python train.py --dataset="photos with spoken descriptions (Open Images, Localized Narratives)" --crop_scale_min=1 --rotation_deg=10 --method="simmim" --norm="layernorm" --parallel_block=false --drop_path=0.15 --learning_rate=0.02 --nesterov=false --orthogonalizer="newton_schulz_5" --adamw_lr_other_params=0.00088 --max_grad_norm=0.5 --max_steps=19900 --final_lr_fraction=0.01 --weight_decay=0.0
Rows from block 5 of a small masked image model, named by matrix and row number. Rows with one number belong to one neuron. Each number is 128 + 32 x the weight over its row's rms, rounded and kept within 0 to 255. All counts start at 0. After the name is the row's rms in percent of the matrix's.
After each neuron's rows are labels from the 100 images, of 14976, where the neuron reaches its highest value: "strongest on" is what is common among them. Only what is clearly more common there than usual is listed. The data: photos with spoken descriptions (Open Images, Localized Narratives).
# fc1: MLP up (model.blocks.5.mlp.fc1.weight, 768x192), inputs 0-95
# fc2: MLP down (model.blocks.5.mlp.fc2.weight, 192x768, transposed), outputs 0-95

fc1.577 112 [160 124 141 123 141 124 130 151 115 126 111 123  84 135 140 117 101 162 131 187 121 124 175  90 147 170 133 121 110 162  80 107 101  70 175 172 163 125 118 104 145  90 107 110 165 129 127  82 156 168 162 124 130 127 114 123 209  86 125 147  42 167 127 113 170 149 150 123 154 195 142 143 136 162 142 214 107 120 107 124 148 109 182 143 164 139 117 112  78 112 170 139 120  44  99  60]
fc2.577 110 [153 107  55 181 124 147 130 130 156 146 197 138 170 140 131 105 151  53 121 126  85 144 127 125 104  71 140 201  75 177  57 159 143 147  95 157 108 168  97 158 138 113 145 167 187 122 130 181 126  92 104 112 148 123  58 128 109 131 170  67 139 121 100 163 175  93 105 168 118 118 105 106 135 125 107 105 130 115 154 161 153  98 144 157 162 138 108 155 166 135 161 112  78 106 102 137]
strongest on: text has "plants"

fc1.590 119 [179 157 103 118 109 104 110 159 116 137  36  87 116 113 140 134 123 122 123 145 145  94 169 153 152 144 120 110 148 165 120 106 159 113 130 164  89 141 153 146 157 183  87  91  96 120 128  71 175 174 132 130  97  99 189 140 124 113  89 176  75 146 126 147 138 114 133  59 120 120  92 151  83 129 179 115 145  94 158 122 152 150  86 129 179 131 105 126 167 145 187 187  65 107 171 112]
fc2.590 127 [161  91 172 175  83 166 189 103 113 117 107 107 152  91 140 177  91 148 127 164 175 200 186 130 130  97 158 150 134 104 124 115 149 123 143  97 155 111 126 143 144  91 122 152 176 138 133 156 157 113 116 114 115 100  80 153 173 144 150 144  84 154 180 184  81 103  60 156 105  90 180 127 144 130 169 102 123  56 202 151 129 116 137 145  67 108  89 123 161 181  67 134 104  92 119 131]
strongest on: text has "plants"

fc1.4 121 [120 138 101 146 109 119 129 148 104 100 163 124 171 160 154 132 158 118 114 126 167 139 123  63  97 135 144  67 148 114  84 114 169 111 144 196 144 140 204 144 105 167  94 195 120 139 130 135 132 132 142 212  68 156 141 131 172 140 135 176 145 132  88 125 106 166  47  91 110  83 144 197 133 139 143  90  64 115  83 113 117 173 164  70 126 116  89 108  83 110 136 106 124  99 125 136]
fc2.4 114 [135 108 132 129 137 133  92  93  80 110 133 154  78 140  89  98 237 151 123  88 166 175 141 113  89 178 111 104 141  97 107 194 114 121 128 111  57 179 145 160 110 131 129 163  85  98  95  81 132  76  96 134 128 105 237 137 161 159 113 110 140  97 107 100 173  98 106 116  92 172 151  99 118  96 123 104 130 121 147  71  94 128  59  95 163 134 123 109 109 149 133 182 136 125 139 132]
strongest on: text has "white"

fc1.305 060 [125 127 123 123 134 161 128 135 104  93 179 123 101  99 184 104 112 127 157  79  92  71 136 105 181 136  81 167 189 171 134 123 118 185 128 131 101 120 155 147 123 138  86 149 129 171 144 152 130 128 175 116 106 118 167 155  97 104 106 141 132 131 123  91  97  98 112 142 139 146 120 131 192 144  90 103 121 120  97 122 155 130  65  77 135 121  91 142 104  90 171  98 121 124 140 100]
fc2.305 062 [113 123  74 106 149 145 142 182 127 131 104  87 183 169  93  60 102 122 157 136 138 116 148  84 132 127 161  73 146 114 121 139 137 103 117 129  63 112 116 127 151 191 179 101 116 120 111 121 137 161 133  74  82 156 105 161 168 109 141 180 113 104 157  51 151  86 146  86 164 140 115 115 110 146 108 115 124 120 133 189 151 108 131 166 164 156 128 111 171 133 105 138 161 101 211 151]
strongest on: text has "trees"; text has "plants"

fc1.347 096 [127  66  75 114 110 135  87 117  98  93  90 193 106 123 149  86 106 168 138 143  87 134 112  84 145  95 165 115 137 146 153  85 111 149 153 138 133 112 192 178  63  88 104 137  91 179 156 134  82 103 124 124  84 112 161 121 190 184  99 129  90 116 138 133 166 142 103 134 119 126 157 120 120 102 107 161 111 130  85 155 140 111 124 201 145 131 133 138 215  92  93 137 170  93  89  57]
fc2.347 097 [ 81 142 121 125 126 127 140  85 194 144 126 176 183 115  88 115 170 113  82  56  95 137 107 138 137 118 120 154 138 169  81 139 121 131  54  95 110 142  56 123 153 107 188 106  85 101 164 151 112 119 131 157 116 115 197  99 138 140 158  98 106 114 160 134 178 134  98 104 157 118 128 154 138 199 137 130  78 131  61 172 120 103 120 159 145 152 114 106 138  81 110 140 155 130 174 159]
strongest on: text has "plants"

fc1.360 112 [143 110 102 147  92 144 207 127  58  95 115 155 142  92 147 120  76 138 107  97 154 143 165  84 130 128 107 122 168 118 170 128 140 131 156 148 121 129  96 161 174 155 132  99  99 115 143 102  94  99 171 184 117 154 123  63 141 158  84 168 129 143 142 167 165 154 184 117 107 153 148 170 106 187 144 139 142 154 119 124 157  90 142 134 164  93  97 104 138  91 120 129 174 100 113 104]
fc2.360 099 [141 153 125 150 155  91 138 116 137  91 117 142 108 112  79 161 136 134  97 170 117  90  95 199  85  89 127 180 104 134  78 196 148 168 176 110 172 127 184 115 148 140 108 165 110 128 171 157 117 132 151 153 146 117 177 104  71 105 132  31  78  88 149 158 139 155 117 157 185 226 161 144 115 165 141 110 178  73 189  61 116 130 131 114 151 111 152  92 124 151 142 157 109 153 142 105]
strongest on: text has "trees"; text has "sky"; text has "plants"

fc1.393 082 [164 150 136 157 112  94 127 132 170 133 111 134 100  82 190 123 140 175  85 157  66 159 179 112 165 175 164 164 159 116  85 128 180 177 141  84 142 116 143  98 142  91 108 130  81 132 183 136 144  64 141 103  99  82  96 182 121 135  71  91 114 114 118  96 130 131 119 173 143 141  75 137 167 113 125 191 124 113  95  98 124 123  84 148 143 105  67  78 148  75 142 112 110  90 129 119]
fc2.393 081 [125 140 108 150 126 130 143 138 121  91 128 165  91  93 103 126  99 138 104 130 169 128 110  77  89 123  99  88 125 175 132 120 152 125 165 139 140  82  59 173 118 153 183 139 159 125 178 110 137 205 152 132 149 149 151 121  65  70 158 128 150 179 134  86 147 154 201 149  72 132 115  84 173  83 192 128 113 171 141 129 146  98 130 136 119 133  84 116 119  70 186 109  91 140 157 146]
strongest on: text has "plants"

fc1.103 087 [136 146 112 166 125 124 113 110  88 190 105 133 131 142 100 160 163 172 109 123 119  66 108 166 193  83 122 150  72 106 111 101 207 164 158 140 122 129 115 142 164  98 145 172  93 151 112 136 117 126 162 133 138 170 108 164 155 126 174 147  79 115  98 110 198 100 163  81  83 140 101 127 133 110  75 113 149 110 132 105 136 141 157 122  84 171 143 183 139 133 168 132 175 138 146 111]
fc2.103 082 [107 197 106 127  60 179 127 134 132 107 119  79  85  92 150 148 105 137  96 127 115  92  48  76 164 102  78 166 118 164 134  76 116 164 139 141 130  96 144 180 119 128 137 141 141  50 114 154 117 135 142 136 140 166 155 117 166 154  78 152 184 149 107 147 120 156 188 167 135 137 167 134 183 101 141 173  96 167 156 112  83 172 112 148 125 144 138 171 108 133 101 140 133 109 169 150]
strongest on: text has "sky"; text has "trees"; text has "grass"; text has "plants"

fc1.271 044 [159 123  82  84 106 148 154 191 183 113  74 114 163 164 154 101 151 126 132  90 146 153  84 125 130 119 197 126 132  93 155 115  97  67 139 167 158 128  85 158 102 118 169 146  84 117  95  83 140  61 130 140 146 152 149 156 115 141 141 146 121 129 124 110 143 176 130 177 110 157 148 122  23  56 131 173 149 170  84 160 108 139 106 212 112  86 150 155 112 160  77 131 173 117 135 121]
fc2.271 054 [134  72 104 134 187  97 175 120 122 142 159 170  82 161  90  94 179 131 106 153 150  93 135 141 145 122 116 124 153 139 140 156  81  88  70 142 173 128 154 110 142 150 144  98  91 125  94  86 124 141 165 146 156  54 135  97 119 154 137 195 128  65  95 139 101 112 172  89  90 130  79 120 109 101 180 134  90 192 117 179  63 119  67 151 117 132 128 120 129  63 139  99  96 164 196  72]
strongest on: text has "water"

fc1.78 099 [128 121 146  96 147 141 144 100 136 174  96 167 153 122 139 145  83 144 115 151  88 147  69 154 135  67  85 102 101  67 144 130 189 139 172 147 124 137 132 156 112 175 104 158 172 118 105  89 123  89 158 125 169 136 101 173 229  80 116 171 104  55 131 138  88 131 117  94 106 108 141 132 128 110 145 166 138 115 173 187 150 118 117 104 144 104 136 163  71 117 155 122 132 107 139 106]
fc2.78 093 [132 119 157 112 139 117 162 117 146 192 157 116 165 111  97 176 189 167  77 161 166 121 117 157 151 157 115 170 147 140 127  88 105 188 106 146  89 176 108 117 126 148 121 102  90 118 125 137 200 122 112 115  96  63 128  75 139 106 187 119 102  82  72 122  70 133  54 133 153  63  99 123 172 112  78  96 134 148 202 122 101 154 112 105 188 126 134 150 125 169  85 148  73 125 119 149]
strongest on: text has "wall"

fc1.219 099 [122  75 118 166 119 119 149  80 121 124  98 130 122 206 130 126 139  91  68 112 147 136 101 162 142 126 157 136 126  92 203  77 210 135 116 140  90  94 180 131 131  96 120  96 180  59 145 108 140 138 109 100 152 124 114 174  86 113 106 181  88 148 129 172 145 112 117 160 138 148 135  73 133 201 133 156 135 121  81 134 100 102 153 117 157 180 131 146  76  87 226 133 157 126 123  67]
fc2.219 091 [188 103 121 157 120 101 200 134 212 121 143 127  90 113 122 100  75  74 109 140 210 136 108 179  97 155 154  70 134 198 117 210 111 114 225 151 130 141 174 136 135 155 104 103 106 110 114  49  99  94  79 196 125 116  98  83 133 160 159 108 112 130 182 138 134 141 123 141 126 171 117 100 150 102 181  56 125 153 119 125 144 134 150 127  80 133 147 158 152 121 146 147 155 121 100 130]
strongest on: text has "sky"

fc1.446 045 [153 132 130 131  87 132 119 121 167 103  85 100 110 171 123 163 141 192  97 144 150 169 137 161  99 137 121 117 158 182 132 111 119 163  98 145 147 149 154 118 110 185 111  94 173 131 145 183  96 113 141 118 104 132 137 119 123 123 171  94  93  77 143 120 137 108 141  96 151 188 129 159  74 181 140 170 133 111 169 162 106 161 130  99 141 138 154 113 131 108 106 102 113  91 144 171]
fc2.446 049 [ 80 158  74 135 158 125 157 203 140 162 148  78 153 117  92 107 102  85 154 153  97 120 183 212 133 169 121 127 158 109 159 132  89 114 143 114 117  81 157 116  63 187 107 117  82 132  83 144  94 112 209 148 175 159 109 102 173 128 122 112 173  91 141 111 172 111 101 101 134 129  90  63 119 179 202  97 145 116 131 165 167 159 152 110 157 123  94 128 123 125 151 147 122 159 163 171]
strongest on: text has "grass"

fc1.421 119 [138 145 159 123 109 121 131 161 124 158 125 103 120 117 201 112 130 131 132 122 136 116 143 146 131  74 187 114  55 159 130  98 113 133 129 100 113 145 153 171 137  87 102 151  90 165 152 149 157 148 112 147 137 167 134 132 109 144 129 190 171 121 108 126 136 150 116 151 119 107 104 114 134 110 157 101 112 149 157 102 192 130 156 128 116 164 131 126 106 172 139 137 240 102 140 163]
fc2.421 110 [149  99 116 114 123 118 167 150 152 139 123 117 149 136  81 116 139 117  80 139  68 128 171 139 104 119 127  89 117 139  89  94 104 170 158 208 146 109 106  99 175  75 135 157 144 160 124 105 183 123 118 163 145 152  80 169 171  90 195  71 149 101 113 173 116 168 117 168  85  79  89 128 155 103 139 166 128 121  81 134 102 112 139 125 121 147 143 151 118 138 146 141 108 121 138 136]
strongest on: text has "water"

fc1.511 135 [155  88 146 121 155 115 124 127  90  68 141 178  97 130 104 104 143  78 103 110  90  99 107 131 121 119 120 139 125 162  99 145  88 115 164 174 117 172  63  95 151 138  94 161 183 181 111 241 164  93 116 106 106 117 192 128 137 155 138 178 140  64 139 180 152 100 127  75  97 146 129  99 126 104 137 164 148 113 112 148 157 109 124  72 149 103  80 123 158 145 101 151 121 114 132 156]
fc2.511 129 [ 96 189 113 138 132  85 146 160 152 118 204 126 102 155 113 134 123 152 143 117  66 105 102 137  61 121 116 174 127  67 116 139 153  98  82 100 108 110 150 165 147 102 197 138  89 119 216 120 108  95 131  99  72 106 113  76 129 128 157 142 145 129 138  72 152 137 165 148 114 141 138 108 187 123  94  92 134 148 104 147 115 113  67 117 116 116 120 172  35 147 175 179 121 130 146 128]
strongest on: text has "dark"

fc1.467 074 [163 103 121 111 172 116 109 165 129 122 102 154 113  72 166  85 111 181 148 120 166 135 122 142 154 105 128 212 116 131 127 125  96 159 156 129 143 148 115 104 138 152 150 142 182 166  70 148 145 181  92 126 126 153 123 118 137  89  95 156  96 115 123 115 135  93 152 127 130  87 167 107 150 178 155 212 153 147 117 159 105 165 163 129  93  70 157  90 134 118 125 170 105  52 130  98]
fc2.467 074 [167 135 166 108 123 126 163 105 151  81 160 142 113 167 154 107 142 166 109 121 118 141 132 157 128 150 107 130  98 151 128  78 138 137 128 144 108 112 100 121 155  81  87 144 161 113 124  96 128 125 158  89 136 171 165 117 119 140 122 119  90 129 148 164 168 153 141 120 167 164 146 112 178 127 131  70 133 182 112 138  90 117 150 142 193 176  86 123 193 141 138 130 104 118 106  67]
strongest on: text has "trees"; text has "grass"; text has "plants"

fc1.234 139 [ 96 122 110  90 155 103  97 115  96  93 107 186 150 162 135 122 110 147 146 135 116 101 132 102 161 127 194 135 155 115  88 107 123 161 159 153 133 108 195 176 102 139  89 107 119 161  99 125 171 175 193 134 135 165 141 104 141 161 132 145 150 141 106 184 146 120 103 107 147 134 128 127 100 163  93 167 128 163  77  93  79  75 196 137 106 103  86  93 150  91 123 109 178 130  97  91]
fc2.234 122 [109 149 118  90 164 201 146 116 175 136 110  96 184 114  99 103  88  53 112 138 154 138 192 171 164 156 171 150 140 177 133  89 134 151 140  89  63 101 125 168  87 127 147 123 142 168 147 113  93 117 119 134 133  71 108 174  97 150 120  99 190 107 140 114 122 115 125 168 120 101 119 174  77 162 110 111 141 114 106 127 135 123 181 111 109 170 181 163 121 147  83 138  60 131 133 143]
strongest on: text has "plants"

fc1.699 084 [137 127 114  98 149 136 138 168  43 134 126 150  86 113 149 111 143 166 113 171  87 127 148 145  85 157 114 110 111 122 113 120 118 176  85 165  55 100 130  90 134 132  93 182 135 161  86 128 164 146 114 187  89  88 132 146 129 109  92 138 168 199 191 170 191 160 170 106 103 121  75 120  34 163 135 103  85  85 141 111 142 154 158 104  91 132  80 119 125 121 142 174 122 117 171 159]
fc2.699 097 [131 144 120 125 181 178 109 102 103 110 145 127 176 103 173 164 167 113 134 152 144 141 172  87 118 115 105 212 158 146 187  92  77 175  78 166 128 145 143 130  81 153  62 120  94  62 102 113 182 143 151 145 129 102  63 203 107 118 125 156 109 190 164 112 136 125 139 109 174 102 173 141  88  75 128 114 111  81 164 124 116  90 152 193 115 121 153 159 172 191 123 207 118 109 130 123]
strongest on: text has "trees"; text has "sky"

fc1.431 097 [181 158  92 167 124 166 135 129 131 155  45  92 113 188  90 151 144 167 145 123 122 112 104 154  96 148 113 167  77 175 142  89 198 149  82 113 145  91 114 156 138 119  90 158 132 107 107 108 133 115 174  74  73 138 113 164 133  93 142 139 173  79  74 129 101 164 188  87 195 129 123 138 117 123  87 123 165  89 154 179 199 145 163  59 132 138  81 122  62 154  94 140 134 124 128 149]
fc2.431 106 [149 121 113 142 136 144 141 161 100 148 161  75 109 161  52  85  94 157 120 168  99 117 129 107 142  64 151 124 165 168  80 103 142 136 113  60 123 112 175 162 180 130 112 115 103 114 146 143 113 133 129 161 125 186 155 148  82 108 214 111 109  71 109 152 129  97 107 100 143  66 150 144 121 122 166 111 138 158 152 156 112 109 119  87 103 122  72 111 169 177 138 182  93 136 135 128]
strongest on: text has "black"

fc1.107 127 [121 146 162 188 129  86 139  82  96 176 143 131 132  96 121 138 150 122 151 102 121 134 108  73 255 132 194 108 160 169 131  82 177 128 133 146 119  95 120 143 163 133 111 133 219 208 135  91 175 157 101 126 106  91 161 131 106 136 118 158 103 116 169 164 165 123 129 151 114 113 132 114 131 131  95 192 129 133 101 125 165 129 115 138 112 117  96 143 110 102 154  92  68 168 115 109]
fc2.107 109 [ 95 111 172 132 102 106 107 151  85 111 146  90 158 133 125 141 146  48 110 134 139 224 160  90 141 156 149 146  72 110 146  89 147 146 121 100 149  93 130 136 174 148 153 100 183 169 104  92 176 104 106 134 136 135 181 106 129 139 133 149 149  83 128  95 116  98 122 149 117 103 160  83 126 121 116 162 143 121 121 154  75 110  98 117 104 106 121 126 131 129 147 126 203 149  88 139]
strongest on: text has "wall"

fc1.587 141 [127 140 181  35 111 112 126  96 136 124 115 112 159 124 143 142 124  95  52 112  72 116 211 129 101 104 120 118 180 203 127 162 121 145 162 164 117 195  94  65 124  93 136 128 179 143 165 183 163  82 143 145 155  93 175 128 101 126  86 124 122  62 109 154  90 166 117 134 114 148  86 117 119 142 140 127 132 141 148 101 166 186 121 113 142  93 124 125 107 130 170  81  83 101 141 133]
fc2.587 155 [ 98 149 102 139 149 114  86 114 130 120 163 129 111  68 139  72 123 152 150 125 201  92 103 161 190 106 153  97 153  94 104  92 147 134  70  85  64 114  90  89 120  83 158 132  95 110 158 140 108 161 150  64  97 127 122  96  94 122 139 145 127 164 130 131  44 144 121 121 169  99 130 144 200 132 176  62 152 140 142 134  78  76 100 130 113 128 132 131 151 201 176 107 220 126 114 116]
strongest on: text has "dark"

fc1.544 077 [ 88 189  96 193 129 154 157 107 113 133 143 178 126  99 134 148  89 162 153 156 165 152  96 108 144 114 118 141 110  90 149 106 144 174 179 182 160 151 126 181 146 147  98 149 148  55 123 167 119  53 114  82  67  89 163 102 180 105 119 114 114 133 162 148 135 160 173  96 123 134 122 130 129 183 114 152 122 183 117 142 128 143 177 125 104 176 114 131  57 108  74 146 106 140  98  76]
fc2.544 077 [157 171 136 120 106 106 144 177 111 160 183 155  60 143 126 159 146 169  63  97  93 116 121 120 142 106  54 104 126 112  79 113 142 158 111 170 109  98 100  86 174 114 110 174 143 206 169  60 116 136 152 176  86 109 131 161 146 124 127  94 181 118 129 103 104 175 139 153 113 125 117 143 197 185 128  86 165  93 168 137 128  77 133 129 150 124 151  94 135 142 169 163 122 143 155 152]
strongest on: text has "wall"

fc1.179 118 [155  85 156 132 123  74  55 119  70 170 101 119 175 106  97 138  81  93 144 152 135 121  93 148 169 100 212 115 112 137 201  88 187 117 145 102 150 104 143  63 141 103 195 127 154 209 135 160 117 133 138 154 148 108 195  79 114 141 125 133 149  61 151 112 105 124 141 139 132 168 115 125 176 112 121 135 119 103 102 127 115 186 117  61 140 136 164 202 151 128 113 176 161 100  76  84]
fc2.179 120 [ 74 172 158 131 125  91 124 149 156  92 130  89  83 121 116 125  99 118 117 120 161  92 115 115 162 145  93  91 127 144 114 132 135 148 124 142 157 135 122 116 140 120  63  86 177  74 152  95 140 127 101  74 185 102  86 121 171 164 128 117 138 167 110  93 174 165 125 128 109 133 107 127 134 114 186 112 119 170 128 122  52 139 141 130 188 150 168 132  54 140 148 118 120 140 112  95]
strongest on: text has "dark"

fc1.481 057 [221 150 108 141  77  94 158 188 136 144 139  96 118 180 102  62 114 121  89 151 131  97  90 122 135 129 101 155 133 124 204 112 189 130 136  99 157 154  80 103 178  90 168 167 156 100 157 136  83  84 129  56 105 123 160 114 115 138  72 119 106 119  73 109 158  94  88 112 113 106 168 130 111 119 169  89  93 166 133 155 158 141 120  85 143 169 129 207 187 131 104 106 111 115 144 130]
fc2.481 063 [131 134  32 118 168 111 101 109  68 112 202 132 102 110 183 123 178 125 114  55 137 108 133 177 128 116 163  95 158  71  88 132  81 155 122 156 174 188 136 230  85  89 111 137 124 141 119 111 123 149 125 122 112 104 155 156  95 105 138 130 172  88 137 129  87 132 162 138  99 138 101  91 148 128 113 127 108 140 136 162 137 144 128 111  94  88 104 148 108  93 104 148 145 198 175 107]
strongest on: text has "man"

fc1.268 136 [167 108  95 185 139 124  87 114 154 169 166  73 139 120 169 104  94 123  95  84  91 100  94 135 167 129 169 182 139 120 133 163 163  97 149 119 197 105  64 123  81 114 132 121 162 105 117 178 192 132 143 140 115 120 163 156 118 140 150 149 122 152 141 193 143  81 143 111 103 142 108 130 163 150  97 112  41 117  82 172 152 103 124 129 131 147  97  95 102  42 157 104  93 165 203 138]
fc2.268 128 [146 138 168 139 136  69 125 136 161 126 124  94 163 146 121  99 141 180  83 173 173  73 176 120  83 141 131 137 100  89  89 118 162 139 141 113 148 142  64 155 146 114 100 117 136 142 166 139 137 170 164 117 119 119 141 146 144 111  80 148 174 124 149 113 142 136 137 117 148 150 101  85 112 158  99 145 115  86  53 135 153  96 125 134 104 114 174 134  80 198 106 121 122 109 168 144]
strongest on: text has "white"; text has "color"

fc1.214 049 [139 192 124 117 157 123 121 126 148  96 105 122 109  78 157 118 100 178 132  85 110 192 122 119 149 145 179  96  98 135  85  85 193  34  92 133 137 191 130 169 104 157 125 131 170 122 100 159  87 122 118  76 182 153 126 102 144 128  74 138 130  96 137 123 116  99 102 109 183 114 127 104 128 161 111  78 126 169  86 150 187 153 103 117 178  97 160  86 134  97 198 155 154 135  97 118]
fc2.214 060 [108 171 120 121  96 142 107 152 151  83 138  89  97 143 144 127 153 106 127 108 123  84 161 165 136 139 113 164 119 115 151 154 109 142 141 100  85 106 151 117 167 160 148 160 153 169 115 118 123 121 104 163 125 122 145 175 106 175  87  55  94 142 199 150 108 126 140 119 151  44 130  86 149 119 142 164 104  87 100 130 126 134 121 123 145 109 130  72 183 129 119 149 116 109 132 128]
strongest on: text has "sky"

fc1.287 086 [105 138  60 131 195 124 170 123 108  92  87 176 111 135  99 102 112 162 163  87 193 116 112 122 171 177 133 144 175 158 131 128 136 103 110 105 162 120 135 150 136  75 150 121 154 110 121 105 117 138  59 160 140 147 110  89 132 153 154 141 109 147 149 110 138 117 105 103 156 124  70  91 186 136 127 139 120 132 141 133 131  70 143 152 150 120 105 126 133  88 130 161 149 104 158  44]
fc2.287 086 [125 106 114 194 109 117 112 126 106 199 144 173 188 114 116 126 120 122 140 146 106 160 137  98 111 126 177 139 109  65 107 182 104  92  88 205 133  99  70 134 148 124 169 150 100 159 143  53 149 153  97 176  98 101 180 129  87 162 192 144  98  87 166 130 111 117 189 119 173  88 117 136  72 124 171  87 160 146 103 148 110 117 155  66 134 117  90 194 136 110 171 154 159 119 108 131]
strongest on: text has "plants"

fc1.689 101 [166 111 177 124 148 144 124 148 155 116 174 113  91  75  83 137  66 125 187 159  71 115  97 126  93 105 114  70 123 133 129 102 178 150 133 112 146 149  91 134 136 149 105 150 108 150 123 135 111 104  94 123 104  78 177 154 120 136  94 107 137 138 161 120 119 178 135 209 126  57 126 183 144 157 113 176 119 161  69  96 141 131 127 165 121 123 110 191 149  79 162 112 182 162 151 132]
fc2.689 109 [ 69 137 177  94 115 114 166 147 101 167 166 197 109 130 141 144 137  97 142 123 103 162 158 102 128 105 171 146 133  79 130 142 129  99 107 117 174 130 117 133 143 159 118 123  80 186 209 134 184  49 174  79 160 162 169 130 142 180  75  95 146  90 143 155  69 187 158 121  66 114 134  75 114  78 108 118 146 107 143 106 133 126 158 124 114 147 115 124 192  62 141 160 108  95 120 101]
strongest on: text has "wall"

fc1.440 092 [109  95 148 148  96 134 119 163 136 132 119 167 174 189 130 146  87 104 128 158 180 125 148 202 148 171 113 120 176 120 122 148 110 131 159  98  78  95 106 170 147  68 117  53 122 104  98 180 149 129 122 213 168 146  79  92 119  87 142 181 153 130 119 128 189 123  77  91 128 176  66 119 115 105 111 146 136 137 133 129 125 167 132  71 154 166 125 147 125 135 128 192 136 127  73 136]
fc2.440 094 [ 77  89  72 193  94 123 113 133  57 150  76 108 142 189 103  70 177 152  60  95  84 139 120 112 186 100 165 143  55 182 107 133 150  41 133 127 166 149 146 152 135 139 101 165 126 118 101 158 184 107 113 129 124 107 115 107 156 179 147 121 105 152 150 183  92 200 116 153  83 128  92 152 133 140 123 117  84 135 172 118 146 110 110 115 149 112  70  92 120 109 101 111  94 160 113  70]
strongest on: text has "dark"; text has "man"

fc1.67 093 [141 109 163 144 130 119 156  83 168 136  83 152  82  75 125 163 120 149 159 150 177 148 122 127  72 120 197 198 138 127 133 105 169 122 108 110 118  72  86 129  86 138 151 124  57  44  55 153  69 108 113 134  72 106 100 135 118 107  97 107 101 118 106 184 142 148  86 102 135 147 148  42  77 123  92 150 188 105 106 143 138 131 174 132 157 192 121 172 135 177 142 141  93 122 105 101]
fc2.67 087 [103 148  96 123 103 121 196  78 144 124 130 130 129 153 105 114 105 110  76 206  87 142 140 133  81 159 108 119 134 150 108 139 144 141  60 127  74 162 162 136 151 106 156  98 112 155 175 145 139 150 142 140 101 146  99  62 166 103 113  92  66 176 149  77 155  99 162 151 181 115 153 104 171 145 177 139  81 176 143 129  72 115 150 147 167 144 214 153 131 137 148 120  96 126 145 193]
strongest on: text has "wall"

fc1.316 116 [107 115 145 157 132 130 127  13  94 127 106 220  96 160  74 108 184 159  86 119 157  70 127 127 103 169 142 125 147 130 153 107 211 158 115 126 108 134 134 129 142 138 146 208 117 193  73 136  71 105 111 171 103  98 143 160 141 120 149 146 143 135 185 132 117 146 172  86 152 112 138 110  77 178  92 153  84 134 169 105 129 105 134 119 130 119  94 160  93 131 169  87 155 170 183  61]
fc2.316 120 [103 153 136 102 167 102 164 128 139 112 126 127 128 144 144 157 110 114 179 187 133 143 153 118  75 128 137  93 182 119 131 178 140 133 161  91 119 143  85  77 126 132 137  94 133 117 100 142  69 169 168 117 146  97  77 121 133 174 114 140  96 105 133 127 146 164 144 116 130 127 141 107  80 126 180  70 117 204 182 128 114 165 135 117 161  93 147  99 146 147  86 101 130  85 162  92]
strongest on: text has "grass"

fc1.123 084 [191 115 116 124 144 166  99 104 123  79 121  88 132 151 189  93 155 123 121 164  95 189 100  89 112 172 115  64 129  58 165  98  88  44  72 102 115 106  92 166 127 118 148 142 138 150 159 196 102 102 174 115 153 122 204 148 102 150  99 102 156 108  76 122 124 141 116 141 100 161  99 135 126 130 146  93 113 125 134 119 165 166 113 143 139 127 168 130 146 162 135 147 125 126 147  96]
fc2.123 083 [112 146  67 104 108  71 111 109 150 154 147 101  85 145 115 109 140 173  65 163 154 131 138 154  77  67 144  98 143 133 108 157  59 179 134 129 153 123 102 112  64 104 131  93 111  87 187 148  96 191 135 141 139 105  65 133  98 137 141 126 111 167 155 143 106 130 121 164 111 108 102 121  87 134  71 160 157 141  20 176 134 188  91 161 115 129 124 164 126 101 150 116 142 183 164 158]
strongest on: text has "black"

fc1.250 056 [ 84 127 105 185 101 128 151 141 132 118 127  89 126 164 105  94  87 104 110 165 127 123  65  73 170 100 185 179 158  85 171 107 121  79 106 190 185 187 126 124  93 105 138 123 159 129 101 132 159 140 212 150 103  83  89 134  85 121 129 139  92 141 123 125 212  88 115 198 176 133  54 141  98 109 117 170  63  86  99 121 176 176 143 133 115 117 156 109 145 178 120 180 123 118 101 147]
fc2.250 056 [129 195 104 116 193 135 144 163  75 124 166 130 111 119 136 113  87  69 205  85 171 127 146 117  69  99 109 123 132 127 109 135  95 167 202 123 163  76 132 164 128 128 157 102 121 160 116 100 177  99 124 117 174 114 146 135 182 130 163 145  95  96 152 133 161 117 118  77 173  78 154 160 154 145 132  79  93 170 121 148 155 104 126 161  88  65  75 117  90  88 117  46 161 188 127 123]
strongest on: text has "dark"